A small image FSQ autoencoder, trained from scratch: decoder activation relu.
Rows from block 6 of the decoder of a small image FSQ autoencoder, named by matrix and row number. Each number is 128 + 24 x the weight over its row's rms, rounded and kept within 0 to 255. All counts start at 0. Numbers have three digits each.
After each channel's rows are labels from the 100 images, of 14976, where the channel reaches its highest value: "colour at peak" is the nearest of a few named colours to the mean colour under the peak. Only what is clearly more common there than usual is listed. The data: photos of plants, animals and fungi (iNaturalist). In brackets: how many of the 100, against the usual share in percent.
# conv: 3x3 conv (decoder.decb.1.1.conv.weight, 128x128x3x3, standardized in use, each kernel summed), inputs 64-127

conv.12:138128071147112151149123114121083078098098127114118162140090132124160095139135124119137158127123149137127106146096125137129163137137135139140173098180111151137164134124107162112140138126176113
colour at peak: pink (28 vs 11.3)

conv.15:156132128139116124101150144112137105132149195113154184186124139159121133121118134097139169105118128096128103131116121143111101111146115119108129101113147118132129101142109107115165143121121100
colour at peak: grey (77 vs 44.6)

conv.45:135123131123154167108150112152145126096128125092157131153110113143147140110111115122148162148128113093131125094141086128135107126140146140085105086101170134119116100126129120121144124166098116
colour at peak: yellow (84 vs 1.1)

conv.50:144134078100131122108162123153095087106103155124098177134130121130109120158167150106114131128114159110149121152174135153134190166155124160097175142141113134139178131143147176127143140133157122
colour at peak: grey (81 vs 44.6)

conv.40:141115140107123129169118166127169146128132113145108181130119120105126091137146154081099125137112121188119101117108123113137140157162155141157144131139137111132150136106138124107145172119162144
colour at peak: white (98 vs 7.2)

conv.47:128206107155111174100136115134125154127134137101082140094129112149123152105146110168107142122124139122109155130127086166128092091127125126122113149123121150104104100099105125146127130148098118
colour at peak: blue (26 vs 0.4)

conv.106:173110093097167122101112120170115110099125119123154154136129126109046129131159143140129143130157136129098069122138123125142140119113114093108130116073115147150158107146125145141129132081153155
colour at peak: pink (30 vs 11.3)

conv.10:139116107135141195089111147165130135133146135125146131155152134047106123132145156150125121118141134107129083155166127138086141121143107095113154137112119061145124096128143153159153092124160125
colour at peak: yellow (25 vs 1.1)

conv.125:152097141121104130113107145132138102129139134146120144152116120111133128127121131137080157146146105132176131146127139096121143112141117127123114136138119006123129139108130134125144111162129112
colour at peak: pink (82 vs 11.3)

conv.89:167092150099136130123136153136098090120107162114144137135149089138146033198113149142147125138127113086138148101129143118160172148160150108120162114144116138126157131150087149092149129147099144
colour at peak: yellow (48 vs 1.1)

conv.102:156167135144142116124157107126123110099137169100117111126100091131124114077153139122100136087112120099113125124088131155089130063114121154113099135154092135117141121124127144121136109112110110
colour at peak: grey (80 vs 44.6)

conv.37:133138099103127120149136139161140143114167128113096129113129128107102087163171139088115096128135148173118105123080124128153163133146138134128153138125126138129174126106135161132141141102137144
colour at peak: white (46 vs 7.2); cyan (40 vs 2.8)

conv.114:157112156119137152113101115147120122123149141086190129141118133150165126116095141164154143109122110124113120105138146123103126106137172160094098134151163118154139121148121102121124104144124103
colour at peak: orange (40 vs 0.5); yellow (31 vs 1.1)

conv.5:143172114107097159138120130154171168169141128142112139129122138100124124130153146138126158093151098110096099154154134130110141104135097105113137087115078157125140115108163111105118131147169102
colour at peak: cyan (30 vs 2.8)

conv.30:138115131141101151129150123141158135129134118180112059119152118180077083134146140153125157118128084104116126136130126132122139140102129055129121108110114119128141125115174129121070118110074139
colour at peak: white (49 vs 7.2)

conv.85:129054161102122123105139147120112098140133100090136135116104145140118124151121133114170102138083092090135146102118145136116113133122162135130155118128169113150124148167136121158135120138063132
colour at peak: orange (43 vs 0.5); yellow (33 vs 1.1)

conv.95:127147155102144147161101121079130158162154115098117113137139129182148144150109146188114100160123140096109130119157123134109153114127156149110148145166167110122143095124073114160120049115115132
colour at peak: orange (28 vs 0.5); yellow (28 vs 1.1)

conv.67:127115184101152089131128109138158071122125108124128149146129130117100107137122121124145106137081108132149125089097127104147114148113145111138146154106159095146139081134108124117124108124121130
colour at peak: yellow (43 vs 1.1); white (32 vs 7.2)

conv.13:128119123111138146151143144152120128127150087059109071086137115131137117153142133127121087115144127145111161073146146092122133121096162184115161147142142119140156136119143154127128139168154130
colour at peak: black (37 vs 5.5)

conv.98:133143063121096126104131131135132140124104133184118146137142148137143136095116125202115162120157139138097140201129130124127138138144157124151117130144107088120117127100130085119122097124141139
colour at peak: cyan (58 vs 2.8)

conv.20:136142095155154181137131123153109154140149146140134103117152123161122125162137159192132107140124128095136149131027151119108139124118101106136146147117124125143106124110079116149100096119071134
colour at peak: black (29 vs 5.5)

conv.1:139146170154121141155115140136189137217202119155142131137158182211101161169137139110123152111128121081122100126104112140108134130123113124144126107114160113114135118121114095133143116123134135
colour at peak: pink (38 vs 11.3)

conv.52:139127157145138156131137150127111109104146171145146153213122113108118139109146141113120170130081081118155143145138121116092128097143124117106108144131163086123148110131092130131141127149131121
colour at peak: pink (43 vs 11.3)

conv.56:138134093157137151128131105106130100138119137107121119151111142142102155148126159161110148127165127037117132116147155121104151120111139133154128114167147142122125125108113129132120063134138117
colour at peak: brown (60 vs 24.1)

conv.108:175126130117124151108122156164153126150160102123119136151125133131127109210169169147151099123148139148100118117107164121126176112137146129143193135160157107156156117135148146153179107137140157
colour at peak: white (78 vs 7.2)

conv.18:161104126097128175158162151144133145162129101065113106125144099125158109185157157093096126089133156152111129082149119145137167113114140142108174156145147103123121134113131169119142132164134121
colour at peak: black (52 vs 5.5)

conv.27:185136090119114166113168162165087127119138139140135112138143117151121166149111148114140126125103116098096131119130094165101098111140113177096117091151159120114101129138168135131107139156101155
colour at peak: pink (44 vs 11.3); white (41 vs 7.2)

conv.62:138150115099140135111085145149134165093123130085109133098130154153124133155147127156128163147145106133093143152141111147142121149141159095104136097116137150137125090124125128097142133153113143
colour at peak: green (33 vs 2.4)

conv.127:146109137069125116124145134140117135135139127104154164092142113115117128143141142139177098117102159110088127098169146103129122115139129115111159121151137149123104116124099136115104090132088128
colour at peak: black (100 vs 5.5)

conv.36:148133156155109124155119141120144110158130148146101127145107119129147176118111126134082159126157067134114117201144126122109117083105124133138118120111131074108126119130126119151115115128147144
colour at peak: cyan (27 vs 2.8)

conv.72:135129149112152112160158155141148134141172150132169100142124081153164113150166147156162143111107156087121077123093138126122152142049143144158177152148125111128185120161072180118138134151119141
colour at peak: pink (38 vs 11.3); white (36 vs 7.2)

conv.43:123104113139137169110135147123145102131127127132130087142141113146129124148154104103096140119154095138115179090167124122131119110144125086110128115102086149138128120108164122121138144158177135
colour at peak: pink (50 vs 11.3); white (34 vs 7.2)

conv.92:116087123144138093124115128136149128146107091122150117129105153189170146108123105145138097153111123151109132091122074150138101131121138118112117154131165112119108110131155120144106125118160135
colour at peak: pink (34 vs 11.3)

conv.81:120114153068194180130090143118108128128123106120127063118137124145158108147135117164119097129118138135123150090145125122124138153080160135134145139115115094146142101107086139126114141154145145
colour at peak: white (85 vs 7.2)

conv.26:138094089111109099111118148145139127109126143130172144156118116034100091126158163119154149162157081135122118116087145122111118140104105105108128043147119135112146101134074146108152116112094132
colour at peak: green (55 vs 2.4)

conv.124:146166119144151083103171196168155144077129094121126145149122139137150137160157146160130117134129173119103142120102130113121136111135169148163171149141125132157198154135134121119138151131140126
colour at peak: brown (55 vs 24.1)

conv.87:135136110095115112116133118128106182148136128107129148069136164142153138119096118139176057111117149129103113118133114128134109121130139125114155116129130164090101133128133127128106100054128128
colour at peak: black (100 vs 5.5)