A small image FSQ autoencoder, trained from scratch: encoder widths [80, 160, 320], 8200 steps.
Rows from block 2 of the encoder of a small image FSQ autoencoder, named by matrix and row number. Rows with one number belong to one neuron. Each number is 500 + 40 x the weight over its row's rms, rounded and kept within 0 to 999. All counts start at 0. Numbers have three digits each.
Before each neuron's rows are labels from the 100 images, of 14976, where the neuron reaches its largest size: "top examples" is what is common among them. Only what is clearly more common there than usual is listed. The data: photos of plants, animals and fungi (iNaturalist).
# gate: MLP gate (encoder.blocks.2.mlp.gate.weight, 416x160), inputs 80-159
# fc1: MLP up (encoder.blocks.2.mlp.fc1.weight, 416x160), inputs 80-159
# fc2: MLP down (encoder.blocks.2.mlp.fc2.weight, 160x416, transposed), outputs 80-159

top examples: class Insecta; phylum Arthropoda
gate.365:477519458441479451458439550614494509486421472575533503535637500510506520449454585512525442536479499488589480487496463448526485535496490447524466563530499509475485491497457485510490537505461528503396440521489494490480500498539629494444495464
fc1.365:445463484554457433527459469562496470530484499592573510526533515426471539431452542557525484547487501471563530461445448454524531521487535497472438549569532499500515496447392456434483509434482581433456515500505476528472506439418540578439517438
fc2.365:509469458445458502463378502488447402456478464465515514480470520464472419449547433402513587503507536498458522553518463542523472562541492527538527518518537481512490501472507551487563512524539560452457478500527464533523485500555406513444514513

top examples: class Aves; order Anseriformes; family: Anatidae
gate.125:544550487571479478439573470520504485584489499496511536545461508509515528589484471562500525497511551597501431536443505493471405551476553433549443515525502541557524526464496472506555508451427482491521506519512519518468508505502535525489503476
fc1.125:461551521559497508473599490491489573576567485473521534524506517510584491570502454459486579428529543503506464442492438526499447489476552443524483487510463569512549533448472474544552504481524471489583466509511436561427470501482550498500451421
fc2.125:499497470531458488562474488517510532504537626493505489482482444457499515513509463494488558502535570434520592479512534481502572429448507499483497519472536477451495507490462573486532558493523453507518510592498477540534422504556522503482469387

top examples: phylum Arthropoda; class Insecta; order Lepidoptera
gate.281:508553511521457471497465536473499546524469450483441456502527510460521489436544508432509502507502529457485470495538501490562568477529457462485493441505453518494543433515536470526526515475512370488510438488573481423462604551531534548417513464
fc1.281:525512520512522496437496520474521484494548483618528506524572549525533543533472479537507511531534490635542512486542472526514406540520537518490450505512502507522495556522465492461544469502512620465561489472518475551467423474504521461532480519
fc2.281:526443514534545502540474508494496560509455532497491544497450480479542549454515548488427507494482496582437471482377476474506528589510495511466519476478494476551580552523470436509485417408530466459387526498487524511513507515519472485484427490

top examples: class Aves; order Passeriformes
gate.113:495553518529498597464490383495477514509565480492416523488565470444544434473504478516481578456530517463428477506514528529520488511521510504494438457452473528494530500525471491577548515483524452490566478617456498491489461546396501523478490500
fc1.113:468463543516476431548405553508478483451439518497407511490560494424451428424492534470492437504489472491509485506537487532504467502474464503501514537535514496508490501561493518497483513507473496525436525450467544415521423512394557482516486551
fc2.113:506491507471471519406484496510472446515532405532531517509481442456490469516512530512539458498472404439565524510575494476447497505514507480471438497515538606547553452511486452486511423563554547509529521457512564527519597516513442463500412499

top examples: order Lepidoptera
gate.344:485551529453527482491453519471509536553491436437539477437453516433545478508473493537505511539494501492412480526526453504562444531507409517505454477508461555474521485461518482591552510500522451510521428601523571465496449533374490442512467517
fc1.344:499497569535485542507484541501514486452525520472418507556561487467471478378516525444498525437465478477551552605466525487442588475492572572517451555449519481480460502557461578473470529492492488523558522517494543488508410459544573468512509452
fc2.344:520505528515519487467551507502486439506464425523533541505520553508458384566462529565521463524455422471550408472542497504535504513478491514462475549499540560507457500493485473501476385582519490499500520500458465508495568529432435481488417521

top examples: order Pelecaniformes
gate.341:546563486456468469427494482503543438521495486419487540450458502483526530578526497488485485475603518558422487483576538529511421528497535374475490507505485543463529511449474449501569445459555463499480485563490507513484461559419518412500474396
fc1.341:592525472441470607519459445475529471499503516439489493449411483500521517529514517484482452519573533503441515453541502521520388529517525402499471540436490532483492523505485485533544512450529468475483473574521509538535438550474501419554460477
fc2.341:566547461505478465545472396525484463476488519546490527514580459463525484468533495483438514500574581507450502564413535451531481497577502516548512452518509538455517547565484531537525528443481496525500541552596541493517479521509513492522492459

top examples: order Passeriformes
gate.115:503509543479477505518625516471438482528555496384515555497352487569507519470500456539533523472574516507512512471480483486535439553537526454570503544472503477509509464461540525489476513530439488493480504581513511458486529506499488489514459497
fc1.115:504490515593526475548541443469408490534553477468434504492420473485477401474505472573487526448511529456465466502469455470481426434530447411564455479488523495486475414496563499536502488440511467480501513558426585511507489531405458472520519467
fc2.115:509585519499469571506593481450474524474468509553438523518518502510511538543496492468519435474560411463558507480481434498524509553475488522513554493508514451462529510511497539506514556563493533453504552597604481506566463500461450514508565457

top examples: class Insecta
gate.218:501486513514468528495374474565462521499485474610505553491656474513530490424472537521525503490485476481571475518464495496494513471548503443567492596507513480480496463403458499470489486498454546490459533524472493538490500458423570545470494467
fc1.218:473471498553442433517486475518441521501497498582521545522656485471520512381468542552528494500470512436583469507468499490512531484508530443517434528529507523485487489382413476447503458513517551483477503528514483540485533451460563571428477547
fc2.218:555417430479469484464345537487524509460516484508471537561493570521538472447568486507508615512527481488452510511523441537516505575554470541492567470477472415469546522433472560487514519505496509493444518565511414474536447536532455550466517494

top examples: phylum Chordata; class Aves; order Passeriformes
gate.338:496486524572456533500489482459414479529526476435500534472418413409484461521509390505472527472557508452496508496431507517491477543503519569493524464474524508512502529442484451511499438408500472509509522489481462532457544473443484515479457471
fc1.338:498503472473473457476547519544549507505500488522561516569563539539551523503486533545555496544484549540506463440525455479536538440471488463522491520581476512545533502550498462449503512574483571443466500460566489520487594477598542519438558483
fc2.338:489506524628578462602474543587553518541540493483495509528473457542563551507400555498419450522422545491426503492475522518479476477475537557463499527486512526539488496499487491500485406467454518534542482483468402492433522505478522496504457579

top examples: class Insecta; phylum Arthropoda; order Lepidoptera
gate.322:488480481522460407520547518595473498499455506504497475519537486479484527447522555556528505596494452487572592469486486522507513476493548550500550610529511488523489439533504486433513526532496548470439558471493551469526529438599592522477556504
fc1.322:537506493496518551476434485495517491510536507461491585426584486559509414425479482429505505459547489492461491507527436521451471486542461542533480467421527470504499493435470598520456475513474478537504494584500543565514530534472537453514484529
fc2.322:474504528542536473511420460469518526507498586514415488520464480582499637510489516468552491573483496591595502503385550440515537517524539531500481485462463471552478458518513486537495466458474513455520526411548443509528454511490531549550505586

top examples: class Insecta; phylum Arthropoda
gate.27:478504495490479472464538563452559507480508511589421531534504504561491452477506538475490513426489523481510508562502504531493492465519372478554575489477503481482489479471543521551539527539477470523474556474456544460503511536480431454521493551
fc1.27:518476494446546529531483486456404473484500529482431551441419410482434472562537442524478495498470483520506535610467510550438509524508565490546513539492533479522447521543447534464491425466495523524466585437426526488557455501477493472509473484
fc2.27:503561507507475488573554508502539548445480513406498487514504474390447544498503514433442464483475445469519437493432460479481527496443470543591493504452468454538508507524445525545558501467501495480492516504520584530511511527487525494511512503

top examples: phylum Arthropoda; class Insecta
gate.289:522541476489490532493521520473486522507486503606528484513568535517503555464531619496539540434393464513508472501525466511529549483516462406502548456544472506461500514492507536588487575556477465512517475556450502456486467495485440492542445583
fc1.289:475466509523470528518477523477466458470555513500439531461462431498454509561449436505486476528587515503510540538441511482476465496486500570508518522503541488550495493525452422391475427463510538474452584430487476497568511510470525490475542475
fc2.289:438564507461455477469522520480546540503497464545475500554432462444468486510462453413472503475521466489574503588619514472511500481435521473438432538554498528475469549466536563477505553580509512456532469542548565534513444488451500568529503441

top examples: class Aves; order Passeriformes
gate.242:494485487453550557591525513488370467492488553472495496481397469497493463551475498543473515539484524474478489504483499500437452537492479490519518532477494498537461521439519498447450502491511554532498507444473517511482514562417477503538472509
fc1.242:563495477476518556527511548402457531498500525517512488462484594519515412487529462550453491479496501485467445462528479520450437462517440387508526474497525511454534514452610531538496537492493451541560435481430539484477564542441444486503471521
fc2.242:469615482553439483472475475500519482419494482504481537485482538426477537477514519426498500554517495488554503522538431453448502533414482540474487500463513512531559546513493508535498515600534563450481564527557526517519503550488474495485515461

top examples: order Pelecaniformes; family: Ardeidae
gate.225:569507491469560453473490513501455509536485461412434501439421519470491473559525440539449504474518561519464489493535536556466411537513487371501587472524508521505493469534494469541524468483521449486506419512480528456458465503485444439562465490
fc1.225:493533486511522501462476533487459517540528472441561548493402496486485511593498454553546496526540561551469496498491515514444422524469440376533514465537499521458479533504505463568528440511501467500546487561465461541513456534370473444543428498
fc2.225:560602505473486454537443473503480540432472528522406534490580400520587511420544548428513460511515482562465525531484490534467483548462522509515483456512405488485573542516489480477527516474481472472443579557565494486536486494499504480485501533

top examples: class Mammalia
gate.399:435457527505459462514537502536464471496481484524553532535484509539476516485507534544558495490475481504590526441477470441527545480458541479499435571521514510500486490494480477487490544521456531475419546544502455522500552444683521559479541486
fc1.399:502565491463496525445376488477510518508409496494501438466617522510519485442523524447492484504429535472420460503562488508500445515544436517468495431490485464474509514494499495551546493447508416513581442487515519486498496549408478445525443539
fc2.399:491547529532486462482417524457504515489525521551435467485367488515513605582493530461540506519503491534558425514477520444558483538504494499525498550477531400536494521549501505450480487448495536441496504453582519521485425511495435478522572498

top examples: class Aves; order Passeriformes
gate.233:478466507511535546466505511483489501445463515484408484500473452442474388550499491494432485452480475523444502592470557544477551515542400575483519500474497424498527480486543482511469435491461524551529547587431555491494400496349440500501483529
fc1.233:517532491544509503517455500501514503497505514474505462513621522589525565497492546484482488546488485481542503460494423453507494521449582376457577510536539490518503527498520491465487555460455533495448495357517508487517569495652500455474491484
fc2.233:494504488516494484535467527552583485561440550470409534478450510436505591446482489436420539549491594568498510521454556477498486500495505488468482546465538493418453500484505563489527493465505509480485489526537592525488486473447486518521532494

top examples: phylum Chordata; class Aves; order Passeriformes
gate.253:527558475487477534474485515462511493514505486502519513480512487420531503532560451533474544536509537481496478483549502567464526578520476551525499480485522582498592566496503457609574467480527475551559471559479491475482542435448571495510454525
fc1.253:517430471500514482545440536480419458470445533514504531481567500528447458480461492470492450478460457520504509498460507498463564497519518510446463516467517462529450467552476552432404464534550459506458572446498509498518431514565552495543490518
fc2.253:495482560485470495429461459506518482517551382570514500518489477490514455481531544541578433515468449408514461473617508484495513525541500465483437522518477528564518464517513449458507433524545493535524523452407501550519528523536516481492486503

top examples: phylum Chordata; class Aves
gate.212:514473495482523531505468469464511518509466472525573511546503478488490536519462499490502496451484449535510441410536508489552607536515530614542425468387486486467517524440427561476461544479486505568478470577487481559448572495479462490486459505
fc1.212:553481482549530554461540487516454483550499478496466523484432522494510492579509379472433570470518525487438468481485520583432506585484549530472488456480460484464499543397485546495501499498480496505549466523494528536473433442427433475493463508
fc2.212:501529506502519509586479548485459519543503509432546488489520490407465412553469481539549485493493548392432534455497500508443472384495507473533555534524449494519494486510523466478464465405510469529494428490478500526523492500520575468500487483

top examples: order Lepidoptera
gate.88:549499442392570486511449597506517500486445542490459502450508518459545477418541526472494492482473512563475459492542492496510475486525445505511494521455501473480480459555549572568469530530476459534506517494492545482523447539490444415548472475
fc1.88:451474573526437513519522458549509468484538521497539532594448436483527524530503473526478481516521509480589537517438461469491601480468539564514527533520497495536516486467458474407487444567467540446480538472515503552480534465563547534453541532
fc2.88:390486484490471475553543508522552530504529518416539471502482515533564497491488522489530521503484508483545552509555593468445493510456516508500478552507435467522505484458532476511487518524507531522463456489445559544453478385426484526524527455

top examples: class Aves
gate.329:502544459474591552537498403487502516520490554567471516481521511523494444469468474471477517463462424514497488474513517523510556503521409527557421557434483463432479471489510536564462507491476481557511474570379494492514409519531567478546420553
fc1.329:547525458456578556508548464441488503496499513565436510468575492490558471464501536453489548421435477462482476471519523480515553494498409557491433525416514499428457460536503532579486513482469423582521486562446484458487427545537541445509422538
fc2.329:571413449510478508540477475478474474445562547487610525488591542485491460520514476581472531501501464483435411411503403533507504517544525439517504490478529509480501484462407475479494501488523480481489484473474425450527554546585530476430469497

top examples: phylum Chordata; class Aves
gate.213:501518531581469582481522413467480511497534440519495525513557446544532524523430375504464514453546537521500466468500488493488505524512498642538486462460512524538513518403491473524513482433491480524536477571476498527468544440519525529475476491
fc1.213:484481508466502410533462539555468471469480520480514459512530524483466504467540586536494479561471482493560515499478474478507483447517527353437507586562502485519462482526489521419457537519536499447501477410550511538520531444497529474485575473
fc2.213:473494534528507493472444454559526512465525457548425546509417426470478537513491539494486457506433470475533493569543538481496484512476546530429424504480548553554516501524450545533533452543539532468548524493479529483453518492493440515530461512

top examples: order Lepidoptera
gate.183:531528375444610482459450597532451446482464493508571531438476544538521479506473517518494484474457496526511504485523514539513387513512469459526454459461521523500515474496495504552532506513450464510498483563511521470516427548511464467547450506
fc1.183:466448560547460490515564450545543511505537526560495474531543476505503536539529447502515488499508485461526514518483474533509630510484558561454557485546493475520485530460486416392466471561523527490491489443572496507528558540537503546398544504
fc2.183:383447513542465498456502561513489509526486436444520505526471487493478524507452469523496446492479533458599492484567583473501525474512485460465507537467549488498438480527616474459524439500482586514548407486423517513534426452496517531524469474

top examples: class Aves; order Passeriformes
gate.403:502490482550477539518484416506451546480551458590563533511504460533465559491497474527520524426524491479529508453463512474532511545460501501483501519447526478443534532428483538505554469453523484541492523571405455584520456543502515505516498516
fc1.403:484457483485477419554500556541547458480428469459468521573496520508462499478465505530532453547507511551471542539521474469486498398486467542573493481530510473554447430535474527456526530523441513477453536387561544442510601490548529577440579415
fc2.403:527527528544499454501442461533588529464451516514438535534465484484548483489532559509467473495517474483498504530463542432501531568519487585429533474495554529536584516577470500503530409434509547468436578503515470512450541516541426444491403558

top examples: class Mammalia
gate.400:517425517557502514499527476430423509533534523477527509577515487526426480495544477540468508501521485497569463493380536507540552465463543451569465566505479545547467491480530460445506563535464607516452522474521487523523526439582485552410526520
fc1.400:464475517475508502462552470586516467511499473468550507532411487454487559556461493426558488590435515558507491484517553474529531494492492541507519490520542499524497560492535457482533494563480532471494459518583450516499477522472402474553493475
fc2.400:460434501527629535455571476542516512480479553480511470511570425500544414424513481518460512449515496487392489471547508532548493485547511539444490472582527565486476460468505481481483466493450424523478549524472493500485567508554493444500461499

top examples: phylum Arthropoda; class Insecta
gate.236:510511433475462456495497490501531530518486497464416463525561499480523475408531499428511504470533498511452437477569509503516609461526399497498500476463480482493511378464549470580494521507502402509466489443554540397469517540529495534403512482
fc1.236:504462456535461488472504495507501480548473466502402441512534482504541431456526494454504510463561509465488451527523436531487602431472454479495512484467501477494499350390538451534482534460512459539435506431536557417487611527499477535437562487
fc2.236:470483476472470472442434566480474450479588460513586510496499508468473398479534467490618549484568469401558546505556533555515521421503501464503541456532497505501493448375516575531501550577490506543561463516505495502507517485565564520506536532

top examples: order Lepidoptera
gate.129:446460488473438451537505511558538493506526513524581503511416537469496518534483501534552492621460495567529534491474474450503547467436510494476490514590494515609497482467456455438489459504469565438460475409530425502493573442457513567466593456
fc1.129:457547493471516465439519526519597511539479476461444468491421481519539527551533455453536535477534557566382484527519523529532507540512478463456500436482506493520524469522536476558480515534501499498550490511530473465479493513416409479485498483
fc2.129:505547488528456486461522469486478484489492504518504520492467505511427557528501520477508438591500488599558444458492458461543492532463495523489423550463504475541504448527482513477522566501581491526545487433555548548524508473463536520487618496

top examples: class Insecta; phylum Arthropoda
gate.392:461473477477541371454487540617519511486460502497510520539636512448530502435492569501550501519471528504493534477520526489485447511466478478522559480557528497557520462522459501402524523524468555465441457447558448510521509501561539533462572478
fc1.392:517554487444550497453506518460533508531484538457471513463532541526533481480512493469458516488518514539435436501565561493478480471533473472510538475469475482495497425483600499534475519444533419544513500472460503425452511534402429425551473499
fc2.392:456469499555474551565497543457554517526535568556550469523457402503465575572489522533451511459473523529547549522527528497479529347525535464447466495506475470523530445499551538520497399506448454525528519518472493489506510476540574498539410496

top examples: class Aves; order Passeriformes
gate.97:479549491496468570451547444570506584531482500458449509505517517466552486472538509433493580460540508518470480476498522542490543539522548503477472434505485561485517538452494462549570534429480474456582417609521496453479487478467437545474472528
fc1.97:495547543526441585426610440538517510550534461508514508525495471487551487541499487504507543467559521515444474495532510510541504526477545520474466463487484604452601553423448487525592553453482468513554458561498488532469511508496477511499515492
fc2.97:478512505529512535591566459469451488520463599540530540498560525515532474522568505525472543524569560510445526439415509495534490523521456491555540481495467519459440504490477520510526511449445477494485480488548525524520464495491575506444514420

top examples: class Aves; phylum Chordata
gate.164:493465490485472494504593470517519481506551481444541471514438555507513563489553540478509529468492493448591455419500581383552534513457579557494444480429517509452522493543474495499464529489509511465490453573541464509485529448644565523502517516
fc1.164:487486513442555590441493496437568502489488498458508511459482511554516480497527482486486497485486506512423445500525537516467525586536463553490466466466481514422527538523513510530491426498491407508602487571533513520477464545456507456526404517
fc2.164:530593472493483489500444445482524522500467574457445509491444476468522557518468545452463539511503550492539464497465510454565483486461508501545450496448502458512442496515507493492487533463473517456518523462560505491442449513504510481478535495

top examples: class Mammalia
gate.67:492505482557488445498566529543491484485515467499458583554505497573533497514439526531519468439487455567609552504414494480519485491446522450539513577516457513500444513543514505484516495530453562479410540495479476468496512453612526539483532479
fc1.67:471439516555419485512592441499470512544504505473507478575483478539504536503490525541542492476493478500533537489433478475561524495416599472473541538550487510485465476511499473495478551476520590470447560532466449568465502445548459519427495532
fc2.67:527446451478485530469559467484543496515440467459485547530601505472512418464519481551469501510545473456379501503508483548511530456531471533500604503526552521450549517527475535546530500475506495556448512526478550548543554500499523528516447518

top examples: phylum Arthropoda; class Insecta
gate.229:467475415463472447533484500524529495488460486436504507477519489532455450476503509514573436495472498528560496542561499402534465517457499537529412544516481530522441457462493533552478510499480535489372497463482495489455528475495535528482574401
fc1.229:462502467586440492562427524483446484428431515503498575511530470552470442473511497451423441503461470488538511562445472550461493561466528508448550554486539473516493503472483530431475500464557527462455557508497505573549447442473503467528547491
fc2.229:571514499497514490549520558506510571500424608444475552502511516526587562503535469489498590455511513512429522486395472556521536559557506496559628536490441514489476545483504489520441548426458495538467499469521482474539449520486530461525442536

top examples: class Aves; phylum Chordata; order Passeriformes
gate.55:482490520472499537486517465447514517489523489493549518515522521489546490449478488501484489440543433491534522467514495487466571543482487620485398482441465510480522503483476537531472514453531510513552520579484492547488545509520549489548433520
fc1.55:475537482502482435441524504528544477523476517484524504556454572469566521460480550531556492569484510469521542494534500528500402484457540456519467519527485537548486458604506526434514542473533497452491471500530491448499632443578565516460548486
fc2.55:534559480481483444483486496508528535464460530512437456520393471481570593467507533422454516497545563526528461525474485465560520527464485588531480485491512512456528503536504521470571508508502520491518556580539507499501390480476461516524465479

top examples: order Passeriformes
gate.9:508468421505510547543449503490379476469527519525464573464546446518471479535481475495467493496498472509521459543482486504438475518530465526552509487511530474518435482493524533489446476513482497490494559457452544474586476483433472468520503504
fc1.9:543537495461548532545502495450448462493489530567416531428574499551510428489516487466422506471527456518483509525489474558463501450557468516470567469407516486463481501460548561504435519548502489581544532486475530464515487531451468473527456541
fc2.9:495590493500457500539477508453524541480518496496463499509440465402477575458502502423486493527512569495515519567548490485490518477480502494515441493448497434510513498527479537552537514531562527432490501529532526507542484517495480498503462477

top examples: class Insecta; phylum Arthropoda; order Lepidoptera
gate.8:446500511523462446518522523552485499540490481491546448575562507565517497501487542533528503488536498488546497414526452455556460451493530498455540504558482519474528502490534436468533561558444553451496497483598517522450588490554546507446531474
fc1.8:529510491501530564506449472447514520501533512480464501466415435396477519544422406503465491530460459538466457572476532581457523568501498556540467512509496476559505500475456526476491446492530474508551503506415408498549450505390461498518424490
fc2.8:533564515569544519485522528473518543534488471507495487504488505576490485543452537482553486488445476529527497483488516516440496466559543475456458553522471479488405464500491442515429524500457457529505507478492407501509653468509550509522491553

top examples: class Insecta; phylum Arthropoda
gate.119:466447507513460471518481441530472491497462490590538504525477493450511525425447519567505457551494515537517513467443404454498555501470519533473488547531525493563469467458434492447491478460498554481475502527501490525485617433422515569402519471
fc1.119:494486457536469437494396479542481524466464452545498524522597547530475477462459535534523540526492480483553527489498457460520402505492452346546507525526529531538469527473491464434508540503536548475463473469546507471503491463590588536493554469
fc2.119:480426507496475498486399544469427455475523398485535515451459564511491340418450470505506511448495467443451524514576452526453481538538466481487576557525468477482491503494460466476539517507520497508456435499489412525461510514517505541498495494

top examples: class Insecta; phylum Arthropoda; order Lepidoptera
gate.10:530510502463478473465464534497527517490502485469540469462483548472499500456527547493478515607439562525486484487501583458511484584438590480453472531567483506508498561518473440458556504449545569417452468563521389575505484498466576465529465455
fc1.10:540544493477493504409534518494547544528494516469462521449460534444535512442506588443491523495416537471492504522505593495499411549464553514461532469500436542386522555485485485550552543490484492554543514615488480495557392524464454484520426517
fc2.10:506501526541487503565599461481478455509539591463508477501512487496482619552486469477419513586514592534482531551512492457561539439502495430472501544464525502479426522533518547505497531459500507499540520456485563493492470453449462506516508526

top examples: class Aves; phylum Chordata; order Accipitriformes; family: Accipitridae
gate.165:466492513492508521490454446519541484499537471463580484509481534484522565428496549464495507489529499460556447444504477467511554503485576595480407507459498486438525492521418522490495573458484512494474448535524479524495526433640621546490544512
fc1.165:467479468530468452556443517607509504478458508553509496491451510475470490497519496542529455619506503433557538509485476506490460435488531462494522550565525477598491475501473490426511509575507568472423534394509489484510569468533554512488585455
fc2.165:518500476475483517481483556484459415523501422559521493482550565602481418523510477503497509473558465469502544508569512517469511590512479484533524517517513475480522496432495529506507514509515529493450485566470515521530518491484446504501491524